A small image classifier, trained from scratch.
Training: adamw at rate 0.0029, batches of 128, held-out accuracy 23%.
Data: trained on crops of objects in photos (Visual Genome), 30875 training examples, 76.3 epochs.
Rows from block 12 of a small image classifier, named by matrix and row number. Each number is 500 + 40 x the weight over its row's rms, rounded and kept within 0 to 999. All counts start at 0. Numbers have three digits each. After the name is the row's rms in percent of the matrix's.
After each channel's rows are labels from the 100 images, of 14976, where the channel reaches its highest value: "responds to" is what is common among them. Only what is clearly more common there than usual is listed. The data: crops of objects in photos (Visual Genome).
# conv: pointwise conv (model.blocks.12.conv.weight, 192x192x1x1), inputs 0-191

conv.122 106:422505504532523518468497488544613426497403484509475461531511462516529485495489491487500516534426627512452522520490478473491501450452478514461457508448440476550546467436540476517570478503501472463646502487459575468510437492458517534472507453467498491517474525422486536462469614534433485525510508507518475484497489468513577522475484393464439518533536409437596453527487513483496459466518565503520470495458488500494541541441489471524476500504465480550478486559467523526529535460489476427506498492464439523480481509461492546512487482489527495496455525487492383502475540474488514509
responds to: object: bus

conv.104 106:520469539507496465510500450493506491499536507506510511499462503495412437470483508509545518509494472475535550505449517518516563479454440454463487524523530430475512453471549506519420517543660499494493530510544562542628525524487410522520506513519517472513538476489455424528473490484479525549447446487492513484488623507446503524522490499485523465499558491499516510423459464476522537507588492451503523469491446680486522476511487502519514500477472410523497494459514527434490453520457490494515519472531527498511475492525562467473511520521498506524520509466516474485556471518377590444
responds to: object: man

conv.134 084:535422505463458496532504423485496496447545507467508446452471436451481401448512496537502494451516480498586605545402562516487538529513442453478505524511513475480450519461492480488512541518584457505486509515516482537654530495402459469504488485496482500508531436472447497531468501458522543523435486502480521514539664511429533470510463499488446495453509453500505474432459445478491551478571482535484469505460425600465516447509507503455489500492489430510514493461520505465493487504441459522479499446511541472512462518519517457475487529471519506541470487474496463446492492524433516467
responds to: object: man

conv.177 123:536457517490544462465522470477486502465469469504648525508509467430490436512468468489494537483487466479481556469435564670484502450441498462444454514469642481447442486491475429525504465459497488481507442456547501457535449457541455458490516435505492501547517428469470498477451544459482489503462517494473479508547502454490523449506449534534513378447480486506502469472480451469517504452571524465496496422454515504519472432467569563463461501443464508546541468502453494531491484494460514528522475491505565504464504435511531483513472475436479483491504504494539488500548502466457526449
responds to: object: man

conv.155 122:457435492478498522474535521485476509473397462538523503501534452454512581567508516502524397465524563479429489451504479516488471565505448510541528520513525468501469518490445494477457499555463451506463437479510467450452558486490475465506421500458425563481550477435436612476585484468476466412519491513483451524469425481540523444504473449533472529478477478492477435539496492524477470454465517467520457442503582448557510470533491508485484513491512488440585485577486470471484508510439422491509466529502498548469478526463473417432499477500454496491509511427503411523459498482507415531
responds to: object: tire

conv.149 043:505480521498476508507511494519477493507514489503553494490509444525523473628506503519522478523534507482499443479448561509464475523523438447573470547515530489529480510500487522454525521516460549549502477496510510482484558507536496521513476443461476537489494419512422749479433469549442466450566480517511484499462462498587364518523486483516487479456521497484512471514482443497459435452528528500529497465537449451446515477474569514494495494466519506443565484584510514508510423555479458535427560472536539505472485537536490485476504485492499511505476520499488450432521511509491443485
responds to: object: tire

conv.156 108:490492482498500489467488500498481441502462421513513508495496493515536480459508508443495495528539493499469535496481470458600485551505489535524447484668504520475505491587484542516495523481476471472481479487481408435435665483503438511524468500504540533494487481411545451462489514544476536590525508498502529493501445473427477489502502586549497457489482530440492498519537472494520440450494494516493473524513513467588472466472483525497498507536517493478672478464478502494490486518456456540510489468507533470497556476509458450502519483499401494515528482496489468631483471495531481452
responds to: object: tire

conv.81 106:422494514500532535478509488511623458494399475551471484545519452492535484492486488480512505513449620520470441530497489489525500451447475536483462520509454481579576454429498467538565480491506470488631515486470537458505528487467503502514501463463516511501418544431449517467493582520412484498515527508494493484498474472506594499519469392496441538554501415472613451526520529485520442456525567533528469514459475501557546564465493494485482491506451460538530470534480549508494517508471499450520490487508442523480475505448496524485465480475523480483456554507489376497471531484508505526
responds to: object: bus

conv.191 029:524469473489556564496470471493624420521535489535455510522506500448478541454479488490487485481460593470426515516430468467449485517498481473542509461414464499425483484508524525489530499507474550475631512479465432520474462465472515512529547469517462517505425467489621422489489671462489476429482476507478465482485402472492502465522479491499483499469451522431550523509449482483472477473483540454504493438563529472467497430490465479530475497501492522520460464431484541501482506536555464428464489515541491505484504451471497482510505471504493506469514580448475483446507496488448427488
responds to: object: bus

conv.33 095:485478476504508481491488505519514531517500466560520485493519492483517558489531527469501515506513523517479574493496505501590515548488438532539512554672506540502509516556500489511526529504506461521498481492483407449433692484489459518531480490497530584480513497424528519485511539526469466563543522506505531522505475500491430462531506567522471438504434519519496525478496485483514496464511525558509474549533500496560507496508525500504498524530535494457701505513492487520513516528457437511479487538523519501490535527514463416506508492497412503501487501472501494640487503491547495446
responds to: object: tire

conv.11 060:528513460492489482534500481484498500515579478517530507474470502394464572425541509505508483418525471506541560510502532530543569522538426478524565542573566512518494533503504453454490531527643465490486502506506476519570570495524481495515525483473548502501426498497404477526414485415456547435411491504458505481532589519468448453520465511535496482491490536500499484470553507492470501504521450516482500462562501642499502488492493504496502502491473518504600497545533473461471489512467528516507495462522502451517496516464558415508448519470502510543458474459597522593497452529449525477
responds to: object: man

conv.18 097:471479522484544533528477485482627492457444484561445493567544540506537451491508492516530530476465506456434424493471499475500429507501503500536486446471422411491520494452503498489475509436453482526633460498476438498487493495501475485498519468479409473504474518574495488524557610490454522500537475543456451503458464502484454507503407531469384518513525504491623487501486505501473488505528492421537498457510517448451545523468496517493486498482441502516460484455524581530456505514496521458482488485507473507501476564469523527492492486478462492502440615403471534549540568521522488455
responds to: object: bus

conv.99 076:517451537489501506503489464477505477483613520507465441510469482461474526462488504491499490474531456539491535479408505486475602503529488491540507535511535474507472509475504459461484501566719483497505550510491537458589494469525483487534539522483568469507485433455517450480431461466519522476450451492489499508422602517460457486540498489462520503461498517488511561468494424502460524537542528479484508445569470697494489426521510458488467501462496405482480483471514522475483445532504560502469488488533494489514507462470511499503475516508518496537502511433495517484516485506487528484
responds to: object: man

conv.78 086:452484552496517493499495503513640438515432543573460509529489436546535499494531477507524576553449575494486495527471455474527522429464478504462496554482433523613545431431466509512583484493502483496619495484440553471483503468479503502516532454479518474520451522481497575476557534552429510509545528509488509486503524479518488552525469385504440502525556467449605468499468511489502457480519590512513490515512455506483550534461467499498465504473514501495528454511503587528502515528459517446514475496517443524467462528491502570506525487502520502530462586484456401548495551493496551529
responds to: object: bus

conv.139 112:482484537488533539531475494481635500457474517586451501562543540525531483520492496526533531490458515458442430502490507478509451511493500514534509453494434422480518477459501493493503506442461484533641479511477451507503508463500460491494522446493423483506478517569527496543570599507466539501541485543459464498450483510493426526506415527458401516518550494495633499500499502510484494519535490428542507471518524462458555517451506510485457499483453510495471448455536605522464491514507508445500497472508472492514476583486504534503484508490462493517451639416495507528543569535538482469
responds to: object: bus

conv.88 116:468511480491510516457489508474470448507451414512501510490495506515516484452496516460497485516522489485466533497480483457582509551481499521523451502643515513439483476593490534518465520469491471441485481481489378418452647475500440502519479503503539523494478463412511414456491511539476558578525515493498526482501457460408493493493499579549497451465478523443491481520553465504521442458479497506504478517500509486586473450464484510486491492529517494478655469485472498466482478510445460553488493465500532445499561480513448450497521476496390506509519484496489481612490468485502484463
responds to: object: tire

conv.84 096:452504515491490534477475501489482489495489443523470502490475497501537464480489495449505511518553500485463508482491425416589499556516484571528457493625463512517475482569472510518478514482500470488495479497472420429434653483526449508517458491505567521472479478430509425472563527535459537601525514509489534493465463477461398488496498568555484481474473487483498527552517473490524472463496470510498484530521529491617498479462447517488472496513475489490681495494488517519478506515472461528479460469505531472500539465507438493494506478523396488517519501466485455625505484496522481456
responds to: object: tire

conv.183 089:426485519495539509491502488504618444496407473548475490537511443495538472470497491495520508516445600515476413521495467480513507423446484527462464520491433482570572441428486469522567492507511460505639510489467557460500500489467511490529508461463514488515419552440443538478463560517426496516513519510494500492525490482513578505534463412494433536553511435457615458505496527484505439463527580524526467505449475511531551568451487506488482495511452492550529451527493569510493528525470497447532493498513451499484484472453490532493469485476526485505444575493473403511461538493501536522
responds to: object: bus

conv.79 101:480510481504506495458480509490478462517465443522478517498504513528508468445512517459512485513518499494468536489489468450587511550479498533538451506664482507450484474589505511521477503484490471469493487496484386424452657476505450509508493520507554523502449476409520411447499511547480539590537508507505530492495460470428484507493498587545504450471462523463498478506560463495521446464485500516513494522504529483598487463457474494501489507533522504476667464499471507466493498510444459547495496489499532463506560511511448425491522478494391497506514490480496488601513461487517469476
responds to: object: tire

conv.95 082:445500548507498513500497510527679437519388510560486477531493445553517501483506473501503543555423560488484538534480485497484516445452485494470503522440463528567545442452489484509584484494492485495680483502460583506490426476461513515465499454473504469512514514461470550501488566544459486518546525504514467494509517492514486563474488411477444495524588443450627447506480504488500472472531564487509477497526490497467533530466486486520470501471538500523495479518494576524524487469463490439498496470464462513494492484483484559535532496510535505520483587483452426524496554485492539501
responds to: object: bus

conv.130 119:447521533508541550510487509499634494484462499579452498564538543503540457528487494503510520481450513453438430507488500471515438504505503515524483465495435445450527480462501480482505501445446493519655473488460446486493509516505458512489493496487424495493468524544497511517552615493474526496528499529486444502448466485498453509495451510454377521520522496494671483516499508505472483511531494452524497497516521450455527523474496514508511502495450503500482482459510610528482497500505524438493478471495467494491464578458502510502469491480461486514422644417487498544546563507537473478
responds to: object: bus

conv.109 089:407503509524519510474494489535634449501403499530482462539500451526515495482494479477501562547430570490482554520477473465483499436465472499445470511443430511527536454449512478500549482490504493482671476481467576484496429474452502522482511438475498467510490521442480548470449630530445496550509517502517468485508497468510543529483494406474417511527540426464623448518469495484489459474530551506512497503484483504447533532437489473516454502490495483525516469538474540538532517464480519445496509472463434521482494495456495566539495478498532501518447544471492409523511540467480529495
responds to: object: bus

conv.169 103:519498477487496440487511479506530461459504470561522501479522507537493500448512453482485525537626493508456567502509527514528515471531490487514510484567527509417547468529478521520480535478494452483504503479467483483489579513521455478521514495507521527484603501438566459503474536538446484594559483488446503497505499486465492514524442558575456474512515508455511515556507484481518522454542496505533461510483519496545514498498457529487490498540582489522714542455481482493487517515460455473563447462509508474471527486455456464532521483503403485531489511456484511706481498479532491495
responds to: object: tire

conv.153 125:451527515512517527517492503497657512506438471533445474575544534498538446486483505500496536481459488444424419509513480445517450503517502533525483486487439463440566506461497478491454521408462492515656477498475456487494487467503455499497499440478449466492481557583448474519556580491513536478518510518505475490454491507485463511497464522469408541551512488513641492521503535502479496460510453447522503493522558458471529558441469520498461485498466493503521445466513574524503492497509549475516471479498451493503486587455532529517496501471467481530445590419457527564525563512528468476
responds to: object: bus

conv.132 093:513503516507489505461521472490468490485586509494487482506431481477485495462502504461480488472515444532492530464434517497475585507489508469497456571512546469503511502508533500456445507535702472511492521451522522439586466486581451507523532526498579437492490443488468475442409441479506522484453484470499515516459562463515430498536500508459548503467516496493494513470516442514470520528533499449466478460591531679563468462519542455497468498470516438466462492500469506452493448525510510529499515477523496452453543401463505488517511457502532503509519491429482512514490468456478589499
responds to: object: man

conv.147 107:492478524500515549487501487510486521504489444555538519496518468446542450593543521493510452483518531486484526484477455484506433549471468508518467549565491478479486527533495504489491507559387494511487480493478426475379573460515459522523461516489474571466538453433457658487494518485482521516507488501505499528472385478539462431512522521513479476476426518517483486543456454474496471410527490529519449532520458378521500473509513524517479514528526501441612441528502509495502529516491460499443476525514549499483518511503448401484497492484420491529497527451436435564435488509551485439
responds to: object: tire

conv.3 113:458447484498459515527481466516546469499493555481488499498504463472485448477515516522497545495513481485534507496450447467493536517492418455507485536515468439460476495510529470487430516402581459461528543512508501519534507483448441520446519462481511469479530412492488445525480493445480557480415454492503544482544701520457557489451479513494442499441531479467532483424498429494491449511568466498499534535475494584447526418500490488510486508487491366532528486495529489443519504433472401520447486486444469538516485525487477488496479516507442493539451468552512507537527530524407541508
responds to: object: man

conv.179 105:429483499499540521477499495508619439499388471543473485545516451487542488491486491490507497506427625523464422516492470478517493453451477532482464523505458479555566452421496459522574482519504475477645508479466546479502511501472517498507502470468498508508440544431453523470455582503430483500504517511497486481512478467502557493514470390483430537549509427447606450519505533481510439452524575529528462496468490502531545559451487498490491494507445489560512467556475540512498530504471500443520495495500450502473467492439511532488463472485530489496450546491497373515475540473498524522
responds to: object: bus