A small image classifier, trained from scratch: widths [48, 96, 192, 384], 30875 training examples.
Rows from block 9, named by matrix and row number. Each number is 500 + 25 x the weight over the matrix's rms, rounded and kept within 0 to 999. All counts start at 0. Numbers have three digits each.
# dw0: depthwise 5x5 conv (model.blocks.9.dw.0.weight, 192x1x5x5), a 5x5 kernel
dw0.0:529500487509494521469476519532519468469513553507477487512537488482503520525
dw0.1:519507467493521512523478486497509526489491496515527494507521559556515530548
dw0.2:504515524521493483473487474462473458483471458466488502493468482478483469456
dw0.3:479468506481481478459483479476483459477487465480480482494465456483475508492
dw0.4:442442497514524494487517524496535503532525470510486523517482452448482496482
dw0.5:527525493462443526533521490462505522530508467485494507505462471486515516487
dw0.6:469503529509485468513554534491461492518518473488525535523489491516518514496
dw0.7:559539534532525503500495497501485484483464451522516516503489472474494485482
dw0.8:506511550549548506501541520514506511529522527478493500482487495493483467469
dw0.9:493476453436434492489491503505507517522531534495517524520527482494500489487
dw0.10:472476480469457539530507496511553553510512536495507498501514507519506513520
dw0.11:487493488500511467479490508513466469493530512488491526571513500476502537489
dw0.12:505494475489504520530520511517529527508500524556558519500537522526503484524
dw0.13:461480484466472455474484480492495497489505511464466462501484459469489503476
dw0.14:502487484486503513487485503504527485479519539527480477523566515474465491514
dw0.15:507536533531539501543526511525483508493480489488488475470480482480479481486
dw0.16:455471493495494478468482497493476472502495457491467484491468490450467485473
dw0.17:477473472455430481496487466448478496494483480485487480474472496502502504501
dw0.18:477510527512507486541546508496471529522492492449519498473474475518481473506
dw0.19:509512490454451520504504490477502469502514503473452504526502481467522550531
dw0.20:488474484494493478466486493476478469473476481482508514506504456468459465467
dw0.21:547524494480513551512482471504539504488480490553511505502496538513507496484
dw0.22:468495487509534448470468468474514510509492476539529513482466506498483466471
dw0.23:487514532513489481492515497466506495516509465535520513504460536541523493450
dw0.24:460477508532528467472500518521491496526514522511521547518506512517539528519
dw0.25:513511514535552526514521532530503479488490481484471478474469482471482475464
dw0.26:531519505503505480467474493490503494487476473520506492495479549566535539518
dw0.27:495498505510517481465468479473518504510526521507501502526535498507516556558
dw0.28:448455452462455472486481484496493484491506526498476498517527497460471508522
dw0.29:493495498502494489468485500513526507507534580515503499527581488499510519529
dw0.30:509488494496499558526528522524550499520523534531505528528521491471507503489
dw0.31:486499496511505493489471489489507494487501498509503506520501544556578552517
dw0.32:487487503489465506490517515478473478518512477449468529528499441447511529525
dw0.33:464474475484492462484489491490472488483482464494502497500494521536535541547
dw0.34:561538525517522559547505497516529516488482499505490480473494497491489495518
dw0.35:483492515525544509488471481507495495475453480459474490482481452481502496471
dw0.36:489486484480465466464472475460502502499505484496509516526512509519532549549
dw0.37:505514489477444524526497475461520511472472470521516470474467534522490492480
dw0.38:468508512524515454497509518516429483499502508430490506501508467508521513523
dw0.39:474469471473466471468475475461487494509505480529542537518504507529523506499
dw0.40:547543519514478560557524509461509492494492472522500491509509520500486491490
dw0.41:500507503525532452489470492488451498468485462459494494483441456478474478489
dw0.42:511471516528484552488504496467565503525520495531480492492480535502497504487
dw0.43:465476457493485479496472502492481494464492486470491467507496464483475497451
dw0.44:420449450455453480479482487489524514506508516507513501504517510523506520529
dw0.45:484476497469453503503522505499513534519525539520546502513528527536504509500
dw0.46:491510522492467484502501478472480495492490490480462468474474445443440476474
dw0.47:492492493503500544547529543535528517504517510481471462470465510496494512515
dw0.48:505505510522550489492495505533485492523538554494480515538545514482499520516
dw0.49:531522510535531501462457471474504495497491487492519542533514459492516517525
dw0.50:518505503545598511481485505531520497503514518493493493490485469467477488499
dw0.51:513538524569573494520501520521464483486500500497484484510516482490495512521
dw0.52:461482504497470456476480475439482503482489483478491475491479493495490480475
dw0.53:549532537517531544506516499539527503513509541520505517514528508501504505508
dw0.54:543518460455479513494469473481528512498488455535519513492447524501504492481
dw0.55:483522523487476483506522495468468504543499477465505527479452498524527486447
dw0.56:508487495521496505497502547560482500505547562467500511523519508513511514502
dw0.57:524488471493449530493480516466527497501551480511499495552479494512507527482
dw0.58:466475485491471489489497507482491486471490467458490480479443459478486487456
dw0.59:493509516517519527531526536554529507497518558521505501514541510500494495508
dw0.60:517526543560540503501504511508509500498498497514508503504504473468463457454
dw0.61:537543537534522503509507503500473485495490490461483489476485467476477464462
dw0.62:455463484499481468500521507473489532536490471491529517480466491534523485465
dw0.63:438468492498470472455471473444495474481503500537508493513535523511493503528
dw0.64:543535530494492554565524498518518534515499499506508489483497503497498514521
dw0.65:521509511483496517498504470510520504511458507543514530460515560500517461518
dw0.66:485483513531543469468477508551481483468489518484502507499490450485503521512
dw0.67:489475503519534480477507530549485489517531543477490511518520463471479504520
dw0.68:535524546558556517514512503514513516521515524493495504503515478474477473481
dw0.69:558511493461482542505494455466527496483470499502485480478514488497509518527
dw0.70:470499494484469483488488479463509494486506504547526504537548498477460470492
dw0.71:494496496504508520534540535551500513525520537492495493495522516497469459461
dw0.72:473489480505512508510500500486494488478480475492482487499506514510546571564
dw0.73:488493485487493515534525530539518560525517544521537514511524478497496500496
dw0.74:511499490482486461476484480474486494505505512527527545542548513504518536527
dw0.75:554531508506599508498489498541512501492501501519501492505523495482484499496
dw0.76:484488496486487468476487472488481472466445469485476492479474513470478477481
dw0.77:480493490484474513512512520540522526539548581495494512506513476480509507492
dw0.78:466498502492492501513500466458479493488476454456447478490475472473489485489
dw0.79:477487488452482517524518483478506511496455448540516488462488518497466459502
dw0.80:499514533523496455465486487471500474466474470489444462490483486462484515516
dw0.81:465490495468439474467485480474488480496484499489474501491480478460502494474
dw0.82:488476474483479500529531529489474526561526476487516529511485475493492501500
dw0.83:439471473474497468486499510493506483483500495490488491509490427462484493458
dw0.84:495465444475485504490471501516526487462496534545497462487518542502481506508
dw0.85:498519512521533490491479498512469484509528538496493511532568513479490502545
dw0.86:550550527522531540545512513537526526494501526494498485487507514516499488499
dw0.87:455475473487459465499504493476471505508483467465494489463461487502492473460
dw0.88:547540536530526505505503495490478477476469460475480486487481492495505487469
dw0.89:528501494491513595538510510561514499491487534501499493475501494493495479498
dw0.90:513526532488493538538510470500539526484468502520509471469479508512488489478
dw0.91:457492509504490473512526497493463514542506494470508535481465489510548495487
dw0.92:550531530525549526504493500523493486471467470487493494487491477475478491493
dw0.93:471470500484474485476503487471465477468459461465508501475477477489496485506
dw0.94:513486503474452474456500480475469473500497488472464490488478463463485499496
dw0.95:478480475470496475471475475480500515514486474521543529495481527545531500504
dw0.96:549535546529519532518530517501500483496488486530514510498506530522525518527
dw0.97:559538526500491497481489483477468460477491493508495483482477501482489498495
dw0.98:476459461460454501493490482460495495501486461471484506485470493496519480455
dw0.99:492473476456474515500497466486495478483475490480472485482481473479483467451
dw0.100:555546540547568512493487491513502492495497510458466479489499491490489491492
dw0.101:492471500523530486481495512525488493490495510527526520523550539516508522558
dw0.102:485494492513527474490486508523468493498530541459491498528546466485505539553
dw0.103:507505507485486509491503492502488465488496504511488508523518543520528593548
dw0.104:511493492489498511504508509524519519541561549498506521546546488480476508532
dw0.105:518496494526567507492477517575511495478499514523510496492499532510493493517
dw0.106:516507511524527503500500509505505511503520521518520490508518566562526532538
dw0.107:463493477492485483517513531519461491497507494461493480462478491480431428494
dw0.108:528524571533494520511542510471493493503484462484490492503502501485471484498
dw0.109:511504499513503540520514539526536513504521505496491491500487465459459466449
dw0.110:510530533522528492499510503527500501507508551518520524523555514516523519528
dw0.111:554550544532510488487498498478480484492492471515506497496487485479487480471
dw0.112:505499491476470462485508502478451485523525498473501535542517499504529537529
dw0.113:478467476496500488486488500504558560543534527521519507515522519502493486487
dw0.114:520513490527487537547508542490549543512542493512510491501478508498480484488
dw0.115:499492520507511493488501492506474479484481486508510500498505554564540525543
dw0.116:468480482486488489504501506524523530515513539544542517513542531534515509526
dw0.117:452465447454423470468474480462472482488505488485492489491470499516507509505
dw0.118:449472457476478482496486484493531538529530537506507487486496488490463465474
dw0.119:492487482465447486466480484485506498514523522485492508516516442469478451439
dw0.120:571529515492464545502515498455523488510497454505482507498461494494517511485
dw0.121:531523488464479521506493476500487481492505551474476490512555478479499516541
dw0.122:501503511500492461477497471466468484495477495471476503500523478492530538559
dw0.123:541534518543543519515514538536503497495501498505492483483476472471467472477
dw0.124:464479485496492476486480473458479499490482477488511513494481457477499469441
dw0.125:495525543602542500512504518520490488488488498482490501484490481506519505488
dw0.126:502498511486478464471475464471492487480474507532521504498527529532519526550
dw0.127:469492473474495468511498496506452504499500496441460474486479499477456472488
dw0.128:504501504487474499526524504505487513511511516505488491530576524490501532571
dw0.129:496503501491490494514506481462485509517521509518526521542536535546531535533
dw0.130:523524531551561491491502515519490491509514502473474491496489460469473472473
dw0.131:540528521555536524517501514513475475463477484493509503508515486501499505474
dw0.132:491477486459463482485506484485474470493471454461468494477464501500522495487
dw0.133:526537527516494516522520516512521523518510512453456470477481463466472476483
dw0.134:544538525548514506507509536513483482492517486472473487489469480493499476461
dw0.135:459463485480475486483502485493536516524505510572544530509507529505498493492
dw0.136:501446441467478497492496500517459476471501523443491473499510442493496513517
dw0.137:482481475480467515508492489477516530523506506515547532497488510542517465452
dw0.138:469479491481492511477483510538514481489517551479473487514542474460485511531
dw0.139:519518518533533506505507522530510508499495500493508516517518441452459460467
dw0.140:541526579527518519528560521512467491507497494478503513517513503516515510506
dw0.141:470485504499473485488505505472511498509507482540524525515497535543566541526
dw0.142:465504520502505476509511495488474487488483477500514489483503528546525539563
dw0.143:469483498498470488473465461459485483484484469494499499493490481479463466477
dw0.144:485465490543550491460474512509477471471484481502505497484475538531506500512
dw0.145:511500502462473467472511473454463462516507495475457490495508465481509515537
dw0.146:478470476468465495481497499498511497511517506535509516529522552532532534532
dw0.147:499505529544556500500509499507462470483475483465484489479479471500491501502
dw0.148:519463482476488533510496504506507477485490464534489514504470564474517520512
dw0.149:500481473470464478466465471476480486493504503510518523532526508525527531532
dw0.150:470473495504488477490487484453473493488497467476485500508470473450477483443
dw0.151:438477472472447463499491489478497509496482480483500504484480462491497480465
dw0.152:483485478477477499516503489471501519499473456533534515493466545529516491456
dw0.153:501493497473449503508518492468491484501474442496499507493476435457465469474
dw0.154:499505496499482487484482489474486501497485464508518516506502557566548526520
dw0.155:507498485510505514499504549556523510521563541519512533541504500494501505475
dw0.156:538496495511501541522507513504515525501491497452477465458456459485483498454
dw0.157:546531502483495498479488483474547495508507485538492493485474549514504482469
dw0.158:508525503456460535520488470478532506486490527484473475506537484473487527545
dw0.159:561541517532525517495480503503522506494511512476469461477473482477478496501
dw0.160:514519504496484458460473474475457473486479476460468484483454506483488499502
dw0.161:525514517506506507501504486493501492500494500529522526536543550559548528524
dw0.162:490496511499500508507528510503501506522486486509557565510498514554541508498
dw0.163:543533524535532467473468491486467474468482471496503514516492480493507508490
dw0.164:501505507514495496468463472487526509502506517530534538546561519527520511524
dw0.165:499506504493489469469470464464508505511504498521512515508516534535546546559
dw0.166:482462477516507500492472469487544537503474497555525516496489497470492498499
dw0.167:466471506465470485471512465494488476508485498494467485469467501480486478483
dw0.168:539490487475489546517507496463519527522502445491498504509463478453476515499
dw0.169:513489504498481487491510490491507503502462471542536519473474522534516466457
dw0.170:451479471473439469497489493475467485506498479475483515515490502507536544517
dw0.171:467473478473469485502502497492479499496503506507525518521515512526540568561
dw0.172:482469471484508483479491498499486468484504486528508503523479559536517532464
dw0.173:497477495503484516488502514481504485495503468521506509511482571561560534524
dw0.174:507494504497506490489498493495475486493497488490491486485487560542535547550
dw0.175:506501497496495451468468457451505519527526526507517524522529523517512512515
dw0.176:457479476467450473499492475464481488476469475511515498484492505499479477487
dw0.177:494489501500477479465495492445488503521520482524528531533513459469472471456
dw0.178:450474487502487451490487482445493500501498472469469483489459492494498491468
dw0.179:530531530540531533521502535526512501481517510482472458492500487477467495496
dw0.180:454501511502526452493519505532456487523499527465487526497521468488535515533
dw0.181:513473469490493515483483482491471480492489499449491517534539489491518547540
dw0.182:497485469475479535512512548541538515513559518504506502512481491506503496491
dw0.183:498501487492515500509515528550496474482508535515492487493493534520497466440
dw0.184:524535523490479524530519482466511516507463445504508507474450511498495479469
dw0.185:505511496460473492499485478470489497483480446478486477474449450470482461461
dw0.186:475495486473471514553536485471511535513476477478488479472493491487489490501
dw0.187:497486483493493540527523536533520512502513513448461458474461518522508518506
dw0.188:482438478509537461462497507515467461481492514481469494491481473470505503460
dw0.189:498483476451429507494494493488495499516525531463482506520525451454473490488
dw0.190:515529509474465542528484472481532511471483494533503464489478501490461521499
dw0.191:461475486486477482493502508497499513519512494510521533522502553559564535511