A small image classifier, trained from scratch.
Model: 64-pixel images, arch mobilenet_v1, activation gelu.
Training: adamw at rate 0.0029, held-out accuracy 23%.
Data: trained on crops of objects in photos (Visual Genome), 30875 training examples, 76.3 epochs.
Rows from block 12 of a small image classifier, named by matrix and row number. Each number is 50 + 10 x the weight over its row's rms, rounded and kept within 0 to 99. All counts start at 0. After the name is the row's rms in percent of the matrix's.
After each channel's rows are labels from the 100 images, of 14976, where the channel reaches its highest value: "responds to" is what is common among them; "peak at" is the part of the image that holds the peak. Only what is clearly more common there than usual is listed. The data: crops of objects in photos (Visual Genome).
# conv: pointwise conv (model.blocks.12.conv.weight, 192x192x1x1), inputs 0-191

conv.22 116:32 52 54 51 58 51 45 49 44 52 71 41 44 30 51 54 42 44 58 55 38 50 54 43 46 44 51 49 57 63 55 32 87 52 43 45 58 50 45 45 49 47 33 36 45 56 34 37 55 39 33 46 63 61 41 32 50 42 52 74 48 46 49 40 42 76 52 47 43 60 42 51 41 54 42 54 48 54 52 46 41 51 51 57 35 59 33 46 58 41 45 70 56 20 47 60 52 55 57 44 46 48 50 43 43 48 77 51 52 40 21 41 34 55 60 55 33 45 69 39 54 43 52 47 48 41 42 57 70 57 62 47 52 37 40 47 52 65 62 37 46 47 47 50 48 53 34 41 64 43 47 59 45 57 58 47 61 51 43 48 36 54 47 53 50 37 59 45 38 50 38 46 63 44 40 47 44 52 45 47 35 59 44 50 17 43 46 58 45 47 58 54
responds to: object: bus
peak at: top centre

conv.65 088:70 47 44 52 49 47 53 57 48 54 46 36 44 62 43 46 69 43 55 69 52 41 45 18 52 43 47 55 51 53 44 60 34 41 56 83 34 38 69 71 39 51 58 48 49 33 52 52 43 38 65 52 28 45 51 50 54 40 47 47 55 50 57 39 41 49 49 53 54 48 65 81 50 49 36 49 49 52 77 41 47 44 53 58 77 38 47 61 43 61 41 46 45 45 62 57 34 51 49 50 44 43 60 55 49 40 60 48 52 41 55 55 52 33 41 52 45 39 43 38 39 44 45 54 47 62 35 70 55 35 56 47 44 32 49 60 50 56 38 54 65 56 50 45 50 55 33 41 52 48 50 46 53 40 39 56 47 49 50 39 65 62 42 47 50 62 56 52 50 49 46 64 52 48 38 60 35 54 51 56 51 39 60 31 48 53 49 55 55 21 52 35
responds to: object: man
peak at: middle right

conv.49 084:45 39 54 49 59 62 61 47 44 48 78 56 41 45 53 66 41 51 65 54 56 56 56 28 51 53 47 56 57 52 45 54 47 40 37 24 47 36 50 49 55 39 59 58 51 43 55 49 35 45 39 27 68 47 55 41 54 54 47 35 53 41 40 49 54 79 42 52 50 37 56 47 50 47 47 39 47 53 57 41 46 32 43 52 42 48 69 36 56 62 58 78 48 34 57 47 59 44 62 38 38 49 42 45 54 55 42 59 55 30 58 48 27 51 47 59 54 56 75 50 54 58 45 51 44 52 59 51 45 30 60 54 30 43 49 38 39 61 50 37 51 61 48 47 49 43 39 56 52 45 38 48 60 71 50 41 49 61 52 56 46 40 52 42 56 42 52 53 48 67 44 60 52 48 54 47 46 40 48 49 44 76 28 43 67 72 59 66 59 56 49 38
responds to: object: bus
peak at: top centre

conv.160 098:42 45 56 50 68 66 59 45 47 49 81 52 45 46 54 71 40 55 71 55 57 53 61 32 53 51 48 54 53 53 47 42 51 36 33 25 47 42 51 47 55 39 55 55 50 48 56 45 34 44 38 28 54 49 50 44 52 49 49 40 57 36 45 50 56 85 40 50 42 40 49 49 53 46 56 43 51 51 51 42 48 29 46 50 40 50 68 39 58 55 58 79 48 44 53 44 60 42 56 45 36 49 39 44 52 53 38 56 53 39 60 39 21 55 49 57 54 51 79 50 55 49 50 50 47 48 57 59 45 33 54 49 42 54 54 43 39 56 52 39 50 59 49 45 48 46 35 55 51 41 37 43 58 71 57 44 52 56 51 57 37 42 46 43 53 44 51 52 46 67 42 54 51 49 48 48 45 39 46 49 36 80 21 41 62 63 57 68 57 56 44 40
responds to: object: bus
peak at: top centre

conv.186 122:60 48 55 40 59 53 50 60 49 41 48 50 56 50 37 53 80 46 52 54 51 32 34 32 37 37 48 54 59 32 40 45 59 37 55 61 58 32 85 94 38 45 52 46 36 36 45 52 45 38 73 44 30 52 44 47 49 51 41 50 44 58 50 47 44 49 42 54 62 46 60 62 38 44 51 39 50 53 59 51 34 47 50 66 63 45 42 53 39 57 49 54 45 55 56 48 31 43 53 51 45 49 55 47 52 47 57 38 52 50 48 51 52 34 49 56 38 50 50 47 46 43 41 44 37 53 42 64 60 41 54 26 36 38 42 51 63 54 42 61 79 58 43 49 48 43 39 47 58 50 44 42 52 49 32 47 54 49 45 53 48 69 54 57 51 51 54 53 40 41 48 53 26 41 60 52 36 55 49 57 46 49 74 43 39 50 37 49 55 41 52 42
responds to: object: man
peak at: middle right

conv.171 116:47 58 70 43 50 49 49 48 54 44 58 47 37 42 58 62 40 47 53 61 62 54 57 46 58 47 52 47 62 51 48 37 56 47 32 46 57 37 57 47 52 40 51 49 52 48 58 45 50 46 30 37 50 48 36 41 47 53 43 64 40 40 32 46 59 60 41 43 42 32 49 45 48 61 45 42 39 49 57 53 46 36 46 47 41 49 56 74 50 55 56 65 53 30 51 56 58 51 59 37 43 50 42 45 41 46 41 55 46 20 49 41 30 50 48 57 47 47 79 47 48 46 44 53 41 46 64 55 52 37 60 48 50 38 34 35 36 66 46 48 51 47 45 59 55 40 39 53 45 43 57 37 51 92 52 38 45 50 38 46 26 47 48 43 50 47 53 44 41 62 49 39 57 51 44 43 46 34 52 48 36 95 47 47 38 57 62 64 51 63 50 41
responds to: object: bus
peak at: top centre